Weights of a small text-conditioned image flow-matching model: activation reglu, 203450 training examples.
Rows from block 3 of the denoiser of a small text-conditioned image flow-matching model, named by matrix and row number. Rows with one number belong to one neuron. Each number is 500 + 25 x the weight over its row's rms, rounded and kept within 0 to 999. All counts start at 0. Numbers have three digits each.
After each neuron's rows are labels from the 100 images, of 14976 (inputs lightly noised), where the neuron reaches its largest size: "responds to" is what is common among them; "colour at peak" is the nearest of a few named colours to the mean colour under the peak. Only what is clearly more common there than usual is listed. The data: photos with spoken descriptions (Open Images, Localized Narratives). In brackets: how many of the 100.
# gate: MLP gate (model.blocks.3.mlp.gate.weight, 512x256), inputs 172-255
# fc1: MLP up (model.blocks.3.mlp.fc1.weight, 512x256), inputs 172-255
# fc2: MLP down (model.blocks.3.mlp.fc2.weight, 256x512, transposed), outputs 172-255

gate.494:511531518509493542483489513503504490459459504494489537516463481521468528483516540482450486474574519489519504451501516494537503443479517453494502446494498487528507526503459484504528527509524491461486513471512513527499519467502518515490512463480532498466
fc1.494:503488488491534455502507485498467514539504544490485500526540523453509525548492473489515485519487497466508508535479489515478514554502515508481510503508478531479471470498552489478491473473501512507508469533489481482506501556502471510514484489488481485559
fc2.494:506456557499490534533506483488521513521526479487485479475558501506516487508472451480501450521473511509510458554512486487504467550491492476511502501468515495495507512533497483476497513501523454473495525500492497478490495558508515492505499492472460490536
responds to: text has "color" (32); text has "red" (30)
colour at peak: red (56)

gate.90:502490498507499557484518473465509532492565473533487528523507520497479500514486467509457496507480501494479489480484519490548514532477510543475516491517479483543553461509501478497469495516488481521535459488488486492478520503519471505525528545467488482452
fc1.90:503510480523467524495541489533552515506496494516507546482501495466509487549500481500531523538507506456561522499487492556510515535441503541516491507519498477557507470515531495510511484456464488513475492496485509501469487519495465480486501494531488483484
fc2.90:515506555507487482505439520434451502513478500549488509513523521486497459453494503487490511458446517489480506465532474479497498520504517464451482494462459530482525522561546466507518516451514532463495508508473495486496488470464544481464505530485471541507
responds to: text has "sky" (54)
colour at peak: white (81)

gate.144:477543485512498521485521507538501472480524502503497500498487490551530502482467522534494454458497558487504497462503537526494480450447510513479488510527500473478513565469484501543514529518532467501501512470512485520482535440515547499490498470494550468479
fc1.144:522541489514538526472504491496509475494477531486477510475468460546488475504532526504474406508485527472512498511528496464509445459460504489499534542520477544491516532466461515504519529487533467461478514476494493506472458474507532487500517495458541490488
fc2.144:508553499504468480486488541510499560531503504483517540502466471496494499483500521497483475504495541502506496522491539479485540428517493520542526486487515509490499473442490530538488528522466538500513499512493508500475466440487462508503522528541529525467
responds to: text has "red" (40)
colour at peak: red (96)

gate.309:532496469440520493555494489500521470499464540511515507467513465512483487530526453531544458482520509497501497514495484504499465475459502530486472500478453463498489501498486469470517579500502494495523502513530512472507531484474540505491523471470498499513
fc1.309:485472512468537492458463492516550492487495455497522490490507531489526476513471504493532498519531481524524514500472534444474520509462472474520498498527521476473511468523472524496537512491474473468519508551525501517549516494546496513489505487513494492513
fc2.309:537543491547529482494513479511526524490531471545500478492491450478511505475507496561514446446488535514500475467487514482550486493505467537522492536492471525526544502466516495550496492486520457454521500465471494537491452505488496517506480494463497471481
responds to: text has "color" (37); text has "red" (33)
colour at peak: red (43)

gate.410:542493532519477512480482507492492472526452519478506507532486518488486506520509523466486515489494556490501505523519510521496496469522510499486503504545477512503447503500479536465525508533507488507483521550492505510491528540497555505500523508495524491502
fc1.410:490483513488450498530531503433510506529514499469518476484474538492489540509488491513470458507469534481456500491487490491507452496568517515513489508500523508480475526486490492552500487464555480511517520530498446472515525497500528474490505538463526491497
fc2.410:502495480495503502515511492552500449525514500500502502513488507494524511498471509514465519520495466505550540497526481487460514501466484509493514499537492506538462500461478495520483425503440502488500498489459501502482527496536475495465554433513560517538
responds to: text has "man" (29)
colour at peak: black (98)

gate.317:479495471516470472496538462522512495453503471482489488483553443515468493417486528500529498519454462486516473495491512516473501501455496473508471505514521503539503482532544518475470511463493528485486518517514497495500478474517511521472544488526479481490
fc1.317:499476499482504476528512521480486520499491482505533528506482561496496511542535489458517526498524495440475518495485520479498465453491499518493473452507487493454515537492471523511515470536517463525512522493497569537506525505478499497473476528490553509506
fc2.317:494455489506458539506534540507516480494512507512492502473480502524529508542491514495436538512522467499523499499497481516506514478470515552487522447471511473503477481509483522541523480489470475532518553535482515479529519506497475502493454470491500529544
responds to: text has "sky" (54)
colour at peak: white (70); pink (25)

gate.68:477511516500520495509509502555479487460519505512501516546495506498480491483529455515537506483494474490528509493537509459487510497458465498488508467486531495536497485496491506517478530477478536535533526486517501504495500474515492503517476480520476491510
fc1.68:465520507493514542494503476519477484498510473440477505509524496498532485437514472452526545515495470493480488502470479474464520483459444471512510473536522495493519505493541491494480485488443464493483500483521491489501487470535495511495486479539441468491
fc2.68:524477497529476495489474480482525529466495525493478504507488480510494466468489464528549535478473475515507492521454514504523480553482501494522484508512472491462503519521491469550489527478502486507467489505506487518500461468471570521504476533468507464458
responds to: text has "sky" (57)
colour at peak: white (91)

gate.51:508505490472502500499485477525479440538471543536573501507510512512492529556495464535509490461504504504487545515485489498479435511502520501525498519492471486532489528500503470466480498500509529484522480473527519484518506550446553507532498468531504505518
fc1.51:495476485465503533522472481489502449519518510498509492474461534467482476571494509511472526472531502512508543533532535518476455496473503511470461478474499520539512447503466491463494524528537491481505485475512506494508513524479489536508517530488493458464
fc2.51:500471468532471485490550496516512509529524495493504465486471495509536506542512554512492509504536525510494457520492510489504493499507510495545525485518491461508490545499430522492479487525499512507528547512512491492500502480505493494535543476528517545482
responds to: text has "man" (31)
colour at peak: black (88)

gate.489:541513476497516495500521514505504495484508500546480486496485523497492505457535520489498466512491526504478522534496539494538507476484540545481523523562460481540493501428507521507543492519538493470514541437462486517525469464545507510533529487482514492493
fc1.489:543514510531496540450482524515510405538524537447505521524505520526529460472505519538496470501521498482495476486472490458476504473497495465463467440510526539493493514522507466489447517515498500495508539527470479533451471505555508512541508484520536516518
fc2.489:503500542488490540518471494471521460489496493551540481489456529508458492463520496490468515487502517490504509501522518521540501493517494536498488474476486539513493477489485508501442501493474514508519514489490496506467485491467501490504502503507503562488
responds to: text has "red" (26)
colour at peak: red (27)

gate.250:477525497500530506442512460539471490509487555485513533494462473518489534412511475526478480517525525500495486536498469480467428529487514466488465499478549484481529513495467513498482494507515495493452477476512469521504449480473500489511557511508476494459
fc1.250:487570497505530504478502493537479496518490552520506536501460483508513518419480486496479496508489509499496500516487497460481451537482499477507458476465550476497504513480484482503502506491503484478492510461496456526506477525487496499536520502520515470464
fc2.250:469520495511471521507509508509526484538478504523525468513532475512538481490469532525520521482516496488468460492449504500471481527488498501529529528481470463472482495518487486466514492490519517544534481496492498472500453511476563479523640531526530519482
responds to: text has "white" (30)
colour at peak: white (100)

gate.148:494522526539546479454526527484521489512458521458470495475517465509494457486460459496484440568513463493473468489537507506495444508507463518555489498533489483516444565517456463491462510485504520505501481464487503490527460514470511490494528529489525498505
fc1.148:452515462518502510525492498541470518489551502482510484499487546559468528491545564500516516457505493522534491495492496518502517511464489522465557487455527516484523469470536488501514490498494487510482495507474500505475499517545453496489498513505474507507
fc2.148:498499486526505483542537481488540496503537500497536499495505506455504561538542540488543508444473560517446475500523527493475482473498511514538493509557472459495536516450511517505465487496493527493525489487536491478450523488457518522519498518515494492490
responds to: text has "holding" (36); text has "person" (36)
colour at peak: brown (82)

gate.33:483522500498478442488493532494503482471482519535474501506548463490527499456504478504532512495499484477516525521501504515472540539492488485493501483534499475502504490513541478517496537470449537515506455490517506511492472478512504510481474455529446481489
fc1.33:499536493495494498496524482545458463472500478488462498495523490525521511461518468485523503464481439469519474487498499497476505506510513474500506504505517490510498451536533488482457540481465514504527503489531532476518451479513507517468488445519482530486
fc2.33:521474511496535507490504462469529549471473500491485470495554486504488522476548444522573447473494454500522476495480518483508460505540496498473497534524501499436497529534510461477502525486554488510489486512515508526476490500521528512503442524487477491482
responds to: text has "sky" (55)
colour at peak: blue (30)

gate.41:459492457471506508497522505489507511490547472545525473467513509447508480520511459467488501524476444478524516507458490466543462497503464512498499487507485502506529474540512513455458493493488470515504483481494452530525510491501477521499527521505440461504
fc1.41:469499540542468554491547495529512514500506470503497414502519501520525492505489500487492494477481477520463504510498503488457517489509471491488500492516465450489512468493495509479531512478484537507558485523506484514527520476503476510510495512502494470486
fc2.41:493495486514507489497480469502512499471512507524485528505554489506511488474512501499508496489486471477463499451498475471488503532529509455491503501494516510497500556543500480493520514462533481499530505501452535500484439476497579489460503522485510519517
responds to: text has "sky" (78); text has "trees" (60)
colour at peak: white (90)

gate.353:503518447506516489524547530484463454478490516497496517508513534484500496474482461480463479497492504473460502537470508520470493459478514502471495525523462478505494511433508525513565523508498495488474452479502519524509505491527504478523517508505481532506
fc1.353:511472541483477497506502507490508510494497436483492503490478513507474515550485545504499544485547468521508508485490475497541553533548533487508483496477544453533540490527476480515497500476489553506491504532501495467507509535493471496495492556524500488511
fc2.353:512475446494558475482506436519513431471484503484490490519450521480536527547497538545465471506520528497495524462506457507470457550483481507486523531539496523499514535499504476513491516486484480525482517483492477491502526489530504494515463487490506487465
responds to: text has "red" (34)
colour at peak: red (37)