config.yaml
train_examples: 203450
conditioning: "text"
text_encoder_bias: "qkv"
layers: 16
residual_init: "scaled_by_depth"
grad_clip: 1.0
batch_size: 64
lr_schedule: "poly"
final_lr_fraction: 0
Rows from block 5 of the denoiser of a small text-conditioned image flow-matching model, named by matrix and row number. Rows with one number belong to one neuron. Each number is 500 + 50 x the weight over its row's rms, rounded and kept within 0 to 999. All counts start at 0. Numbers have three digits each.
After each neuron's rows are labels from the 100 images, of 14976 (inputs lightly noised), where the neuron reaches its largest size: "strongest on" is what is common among them. Only what is clearly more common there than usual is listed. The data: photos with spoken descriptions (Open Images, Localized Narratives).
# gate: MLP gate (model.blocks.5.mlp.gate.weight, 512x256), inputs 172-255
# fc1: MLP up (model.blocks.5.mlp.fc1.weight, 512x256), inputs 172-255
# fc2: MLP down (model.blocks.5.mlp.fc2.weight, 256x512, transposed), outputs 172-255

gate.384:494476491605422462473511617380419477464429505532478429565502479593474557315536466442482444512476463465485498545460518464535538529482471454523579505479508416530510445510552490530530443505460540571461601476474432512543506516523477488570443626523473487424
fc1.384:518517564497514519480432451480488439556425470467516611466476464422505388446539426468387564480443479498462429486487448416484473525492425530547529500540553490456486470453467571474508637499505505443523527535534480589493538526427492379410458525489514588428
fc2.384:488498521455536474597473492444511471411520493414503500501507574419475501605490522469474541466596520614518556448521487596525583530486411512586617443442586516456549526540560543490553452512592539506522442489455490544524543515521536477501504486410540383484
strongest on: text has "people"

gate.423:488463479510545438616559516456432477473591463460446579509493503440536429494522522434508538475527432475501549515543576513482502531556511542500473450505472511465574454548457451483514552501571504422527451459534434557444557512522422501542582484466421513532
fc1.423:414478466515576462537526496510426500504517498461502536458520559439537531535455567486539620471522412447591558435545464458466517520503537516641530535506414540563519453468504404475542520467476519538507467513474509439418480479562465503475541440448538529560
fc2.423:568566476518518567526502553454364534523540507541490528506453492406449550603529560529459576530543494478508482521615461526477475469505595523469441408532483440442576492504502598487592455478430569495414482448464578485529580390475455566469698468424427500445
strongest on: text has "sky"; text has "trees"

gate.261:420508475484469510438563448516519473477565532522439420491447528551459465457505495535558602514491452487479493496526434487536471505555510490473447548614536393435586459491561458518453542456472517405479533438509498613413627462515495559479596503488449511468
fc1.261:415480512440449490551543492594545462414573544443544525503533503503498512468429480398595580589420464464559441508451559555463585536497455500570541483482631489524573489476569421629418512556479533525472437456476460486490501533525464614493561514538419496554
fc2.261:517613551546510500476394528397514491483526498467496397450515522489498522563507554576441530456567487550550520475473412500474501453441500526419496423549490460405547470566458523465527458475497519499509547387506530466458606495492506489523706498521539464432
strongest on: text has "sky"

gate.411:507490480499508507542528446529531479460542516473486436504485497389464636444487490508489596506446413512493507446574564476486570562438521459433440486507481407493609375497454438348463448548469550461471433526541533442481456517458438503529579478568461501494
fc1.411:512418468499407420428525565417477504551533536498551442473533493511400506457534488550509361543486565559449540516533603499519450491436452441462502491528504514469542507491457537475507528572610518524414509532491519582507544591475597466490511490509569561518
fc2.411:463466469484461521535470469474484480500535507525448583414463474482430473503521449479516397478533544543442414508466473459501507438493513463516594533489522543455520450490567542529512600572528550512415512451469479509549557467579494486503448478507512436487
strongest on: text has "sky"

gate.344:417596636457522532469474526467514466533526436563533482575467500566496430484534428443520412571479544441467493522535467460525429494479542603470480507567417564521451522457491462547522521469479485484503531398547408496515396475552492522521511456410606454503
fc1.344:473574421531463448545487490484567477546541479516372550461489432531536455600462530585501464421510449416504543549429520382559433494486575504456501503470563499508548570453508476456509470460448457532441467508479578533447565443486524517414513445481547457449
fc2.344:558546576606552461596481527503503524539597510428491486484571515491512476551561506461503478549456528490472566507409483426511485567339440481553536492459554446482549584561508433473536459437494491481561570441459514562500522493540477557447442417521530491533
strongest on: text has "color"

gate.448:449489433493480526481508654569527524468428451477524551444577519514566478506450461440488417520457473505482505418561531584560488418524533499466500479454449484477502608461513473562517527578537530448484384530530512548538508439532552480512480514509547519532
fc1.448:440461459473433488495482581514526510463472503492482460465565482484477494499520467479447371474500489486481516512501473552535538410516527502457570456466520463528518585474456486500512507540568623466481414510499480594524527486473515580513549474521537493564
fc2.448:475539613466499492494513601442526425533416473423480438491588486504539534513423552547510611525473462531428489376489516607442511437500517486537467486486427495510415397547490477542504483565518469486506544542538502557559437434494445436476575540468479495544
strongest on: text has "red"

gate.467:443583539492468457427479480572517532504438507524476473508393423543381500444455499579568478482503598425489493498570453482525484480584502385419475515523524444541522531503470479529458515523584532465494574503473436525494419505458528532445539429473509467496
fc1.467:490432518467471389495409466539522566521466543509527470535490463523402551498415454482581587521524462462501575523570459559578533526567511363475505490502479490508467469547476407552450427511549471424571549483491468472533578618408479529459476451545448374524
fc2.467:499392541502500500543560502493466425433418525528553458492466461521423471396491533491523642556484476468510464477520436521517565579598501633545556483462504497467480411490531465443513526523528597527516427519407431528552487515549513474467551484458476544444
strongest on: text has "red"

gate.47:405578467507439446447461501525517471529487488615523445467361480534480497502516447501520441429579499474493472530457514470560350418464540591491472489485567503517531545512434467615567571455473414490555454408563472627489466511455504542445571462457469499435
fc1.47:491468583471494535497503585548499492524470448401491528427601455510466571425547448503441354517484537411424465568481486474544437536482552527501517571467475502484612539389483457500544523512570569508529473445482410478465551397556539485498513528454604473541
fc2.47:530557501477567557548488574476413569501530470485487446455455481519539488579566465509531436471562420466512533507453513412471503467513418457519541444460408504519509478508566512550517547533567457496470535431466537496489555503453476511512461483560540500466
strongest on: text has "pink"

gate.129:483608466506501536477582535515478439479434479633373463496474454487407479481561566585465554478545481477498508476498494486454528560490498416547559527447471553500441512476593544443523527471484514475553590473533449535581501465448525495420548502463493456547
fc1.129:535430522491470526580427464473444533521477468446604590513475530541554497517460445527515502462505424594499474553505482494559438418456438607440455508493517514559502511560465504495482461533525518497463405548483546439439545504537549480525537548515482531412
fc2.129:562531515511534453579477439469485473486473544495487507547526485485496518554491506505468563542533544507445520442491458463467460494454505456582476496518495420524538527534466483536500494518567453590508522541507577517427518504463488552446458482560538486523
strongest on: text has "persons"

gate.341:523607514490466522447485472480420468605406479518510496505506435455453493490498522424475523507538515421442567489428493480480536343581534519456575528538529397425395542486469499538552459486511467547468479425476533533468451456461521468581605463514561437579
fc1.341:513546515498552560486488497479489506508424476537496492522500435466492476430523509500545546513634527423442492467425481476568549442594601418499481382504524420483499549441579474597542435400476500570603477461476520635464435459550508441452433500461517438590
fc2.341:504454464548501520466456511545515526497471539520432551543478456449440498422450544515494517556534465382423491519487405480465354543495550579431480507495458484486494479449471497474474557488469536495449541515426514470525468460492519558525497598462441440535
strongest on: text has "holding"

gate.457:533434498536490466598443481548526515584528454477517456554523461588523546554528545552485430470583525491538556550495541482539528502471483468515544464460503605491491524509477477517501431467548529526389452476521542485478483506575496451502512500504513401463
fc1.457:531492537539537542479514491493448492432418546476528500495560468443545503548477467528523580500490459510519477533559499536494448484516527489513452554569378491505469552528527430541563567482541563429615548448534502401590487545409591557502564437532450555503
fc2.457:454612514453497520493527410500543434485501558479462521479465440466483468611538597429475483493486545529488520489535524526424427411539523586452425507574533472427375540527485555461524489545474436567473510586591479482517550473483572562590541466465486573421
strongest on: text has "sky"

gate.42:565535569452522483485489480542490507549475458461545574507573459635491479515530446516474467500635427440459496527437492496596432497551532522447398478417528482568395485420444383562474529501573573499514511494550498541535499506531525582466598489487494492485
fc1.42:439500486562511528566458473502528516519558413504475440471497485470547501450470574552451485580490605482577517493453482494473482469497483485433506420563406453443435484497589535438462459461501475506485564496522555445451510388478528507637481514441517416492
fc2.42:412431494536421574463525404468501511476502476551526544539492541450531459419487470520452511550498525504555424446550562526562521536563451518518496419453560505509512533448510550456575478562532434475571511515515480466499413565478506550493500517366512463499
strongest on: text has "lights"

gate.195:433524493532481571484569552518530519546529596428455482469484419344522433449462506551464445477516572417505519550525499406519493460566515520491492549423557406480456466541465464566459542426458499591529593543457574504467479446518479524519550557511517585515
fc1.195:417535416465439487481547501557544455488532499444502500473557508391453398524429418525512505584461579548449553513551499457543470458576543554572402563447437496545427531483474437468495584419492486559539606535438466436535496516514495439481476483426511589524
fc2.195:523466511514540472544588495489556479544500492499556532569475451406520570510496582502354567483521488527544535504527469529401531527495492588518533491434481496419503484514575523565543473491483579492442534498467477404498496416437474445478619530501484479601
strongest on: text has "red"

gate.478:530485492519533611456575461509505504518506454497462518485415456448520495453460448591485535477460452443481422501510534497467555512519515559477494412539532479530493467490473429501599397456540522496532589455563445552446582421582528561579569440555390505453
fc1.478:489567473517545448507496432525578475535565536550472428425409423476503448516541484516353585539548463548507493541494485513542519424557502521468474459480621501482564416535535460574405497549514427489479458431522513521524500459500523412540513553540438458462
fc2.478:503510437608479523594517529464482397451528554484538475433546529542538407438435569349481535564507521512514581523438527506539478498529554582475500619448526511451505534559477525482479534424507425503520441541398464552555545510450508520511573458539558474484
strongest on: text has "sky"

gate.326:451521521538442497449563501545461450479469500446503536424557481506480476509506606498485315472526539467478511568516551445505456422437566551434530563476474455536551564428467479591525617522541550531504535465542490489422516523494530377514512504434536547533
fc1.326:462612509475517520511600466403524494426516471471515485448472483508483533457464504407451363525511573501503491504522475410614449536490540599503455572436464520482494574477501469561514577488485536458453485469494359399543454448463530538486512482459538446477
fc2.326:493533519491535527526489458509503467489605483445489445477426435495521499518534453569506522469472507550464515463529515434363458485471513400547549458388493498472447464581580542531532438564532551490464477477491512482528500372614468432578530485560530525427
strongest on: text has "color"; text has "red"