Weights of a small text-conditioned image flow-matching model.
Training: adamw at rate 0.0022, 3900 steps.
Data: trained on photos with spoken descriptions (Open Images, Localized Narratives), 203450 training examples, 1.2 epochs.
Rows from block 5 of the denoiser of a small text-conditioned image flow-matching model, named by matrix and row number. Rows with one number belong to one neuron. Each number is 128 + 24 x the weight over its row's rms, rounded and kept within 0 to 255. All counts start at 0. Numbers have three digits each.
After each neuron's rows are labels from the 100 images, of 14976 (inputs lightly noised), where the neuron reaches its largest size: "patch colour" is the nearest of a few named colours to the mean colour under the peak; "top examples" is what is common among them. Only what is clearly more common there than usual is listed. The data: photos with spoken descriptions (Open Images, Localized Narratives).
# gate: MLP gate (model.blocks.5.mlp.gate.weight, 512x256), inputs 0-85
# fc1: MLP up (model.blocks.5.mlp.fc1.weight, 512x256), inputs 0-85
# fc2: MLP down (model.blocks.5.mlp.fc2.weight, 256x512, transposed), outputs 0-85

gate.344:127116129126165120141149094164107140114139102103128147126076110084159089132104127102150130116146141116103104110120136118110131146120125120130132172153136149102149103101108138169094140102141134145125107136142138127150145096134103133159125133091124133139132089
fc1.344:130082160105160157133100148139157107134145083142162109162146119133155135131126139106115087108130115143143098152122096149158155083108149113124113167146148144126149091142138154109106139137125108104142141120101110111159156106161102101120129121121064174138145108
fc2.344:155148097096056131135147127134128125167153113135119111105144140137194105138184118134132127132117153113078121101151114126107120174142120159122116077138171122147139106136101111114129134145134129112142157130110133162099130073139129118103143124132125130123113184
patch colour: red; pink
top examples: text has "color"

gate.42:107154188086151133136146132111148149122130107150087152182134133111135136140124120089121094073092125158110100120132116091109138141109132137130157122179120120120126136140124158113097102121159125130109099112140121091084136123164108102137160145144119156130140097
fc1.42:148123104111122177156149153124165141163110178135163116119171126131118135126096120146114141154141095111144158141104126141154155071139095109072123146128107098136105115111136070107093089096139137165132150108142132147152130148101091140174106110139146100120093128
fc2.42:139097115143143112172157124106137085084131169141138111146071154140112127088094112124152145157100112161121103130120115100113148139129119078129159161121103102135109110133128128137134132094152165160097138184120075102142136169155111125118128106128087160143119098
patch colour: blue
top examples: text has "lights"

gate.423:151164146157087116105114142114154110145120098115065120137117135161116112125117191088156071189123153117146121116107126133068131109099118121121074097096143119172162132131143147140142128112137135172116155126136130137123127089125154159146154172151095176165128122
fc1.423:179143140119126136143087148088153124126121094165103133115131120174114109106151153120122095110150128131139110092162140138089124110129162150134138098113118128137165109138153084128076095106140136185131107118119175141053128095120137146149141174139177173128139124
fc2.423:152092098147111091125118106153118127099103129135154140136104102121138150160091194127144105110154120127111139105111046151145115155139115130120121116140100133141169160135098130130133126107127141112146116121117117136126158118146107136115145083112117133136120135
patch colour: white; cyan
top examples: text has "sky"; text has "trees"

gate.384:124168136135133093105107148175138147115124126125131095130113147143180126160134154135117157134108150125111111136126098115151113098109129112140139150139145142120128146120149156114108146109119145108135126129098079129109150125175123127109052127137214152152120183
fc1.384:148112133160121082171135099100116122120157156138141106134160130094119158119129144143123125096160116104173118127156148157139123150165089138175133124139098098126146106143159105157117148151159123141148126134137139087097146125089106154115145125110131132117104129
fc2.384:102140130135126169144143122073114154108098136131137157134153117112128139146065120099154134120115141128175110101150156144116146115137080129094122118146128115102093104128133088181165163131151120146142106148139117169131136114159149132114144125128180103097121107
patch colour: grey
top examples: text has "people"

gate.209:079093147140123124154148087147119127117140130104154143095145099070122145197150142152114135110119103111123112107131126089135094162168149131115118125144126118132141130139110129126074139112120140093154123099122104159181135129097129128107149104140098104121113113
fc1.209:143115118148142148162096121104155131140138119142164134138146145131130123128146139085141136126112117151109140133090103128148112163138140075115139146128118187091115155147112176152138108091124153102121132147118114129135152100109145111133126146143053128114140108
fc2.209:135130135158150142123123187152134160133143068128094110132127104143148136174133119175114114125146111130127107134102081136163156128127127146117122107102153132145096174137121110116114111073116110160152131112149139120138111081122095106157144107126179143182127111
patch colour: red
top examples: text has "red"

gate.326:105082154102193125159121081125126128116168092098193126150130159115160127149156155101110139145116160102134107104149069122161129087129123120134137156158116147116114128117133150117113127126120136125136134111140117110201171071114115122128137120116087166135145124
fc1.326:145141168122140143111098137135129164106155107099170150137115151097168121161170121115143130151102168118138115131168145137155143119104096103146124176145126134096116148113136171152139171081116149151119169130134100100196113120115124131143145131094149159173146150
fc2.326:110125125125105111146114179131174133124141153099122152104163129147150154168137162163119129108121142113116121125098111120093110177121110141128175066111107114126153131097119083122129140135138103106128100133127163159119155063140144120115130127095153102117142093
patch colour: red
top examples: text has "color"; text has "red"

gate.293:128086124121160139167129093170140123097144114117142117103133154107107159128143144075090144117133126126136140129122108139149152115136149069127109184175160115108106172097118154072105119128107100119177137138112129071203150101164079120144140126113107158158089116
fc1.293:115127134135168083139122108135134110138145119144159110162128141131125107150109154124090101139185107132098122074130108137146161141143141114150097149139140100201137120099160121134101129123143147122164144163128096083190168100147080114142132144142110147148131122
fc2.293:130122113123077128126135157120125121152156127106114136123124122160131106155133140129148148129186135134139098137171096148093138123090120193084072101137155114089154149084120097095129163135138103126170135165150140162123101076128144121127139126113131139063193136
patch colour: red
top examples: text has "red"

gate.34:134138107126137175138138171150178132123135171123106139135104091082117128094122184151157131145141141128135111138160086120155127098140135147120126171090135176102140132190172162152095126095100120111146089149090166156139100112138115127120126173121102136174128137
fc1.34:119145178140155180144145122127095151121129155127116150105131097133112117123122092089177113120127110164142129146117071127115151137131140153125138111134117145107127144150118161126124130152108127166160091134146154124114083155134092105118105098143144116131082116
fc2.34:146136096099096123115112146123154141117176124159099104112176123109172127148136089141099131137083122125129102075145160124151126099139154152141167179146164175129149110147138121117116118141113117099112147116149106158125129102115113139117127156123122107109121166
patch colour: grey
top examples: text has "sky"

gate.297:089089147127134127143112122141131103163146162161119110116125118091144139096106112133112157122143124158128126138162116127139126142098135132115149109133140156089109154185090092148134103105119146090096124109130146088133117116124116159112066118139090097172139110
fc1.297:104115112109123134158101091118156140132119169155175138103133113090145158084138104123151144106117156162130118143127136116132118128136134105113139104116161133073158111169136115131117099108144155125138147135083121097140136120094090074119059133138100092156135120
fc2.297:108131162107119131110094143119112150139174143115149114118127116135142155110152082114110078132077131187115146120128149123150129119103121125174098169135120175180173077127094163144117128111120131140118095128135120153121160132151126118133155149127135122143129133
patch colour: grey
top examples: text has "trees"; text has "sky"

gate.150:105114137146129101075135115145151117135104153125146127110103138144124114109136114136143137145137143185131145134134124133133161177116100083141142103136091151142124125184124101124119142110148152105120116082129122117136120106116149138092101109137123125112121153
fc1.150:157143139173131122117104120147153136131108128126100134123049138144149129139164087082149107125135131155154135112157149108106121132140117049131146106115117154150171159199112129153138132132130130155167126098131150104109114099119139169122137145124125159117127120
fc2.150:116147111171120154150126081121130115082104119103138129136134100092111111137123129142111130097100115178138112119132109114103142102127100179101162164156129116119135164188151153110146148126126105114133155093136128101137149123151097126083119145143126114124138132
patch colour: white
top examples: text has "sky"

gate.47:122126160170151107177137086134146136127137085102112147109103141096117139131124146069116102076151160121150119074153078100141151112160124080140137162131100131115140147116094148095102107085112139129147136152151093115157148087130137119110153105111145146169121158
fc1.47:124137136125197115146143128136078123122131155108175138149128130090132126156102115093076114117117132153123142121123124140142147143076120125143153099149130129138164166140161126127126147097118133145090108093138129128161149098194178109173137149124099165131112100
fc2.47:122112091111067127131161202145125178146156118103152168151140113178156150158112157164152126140160144133146122132102103123148103123143122129126164108127177133145144137128108107131122152113138146097158141125192127109173106073144109102121157136121152147075151098
patch colour: purple; red
top examples: text has "pink"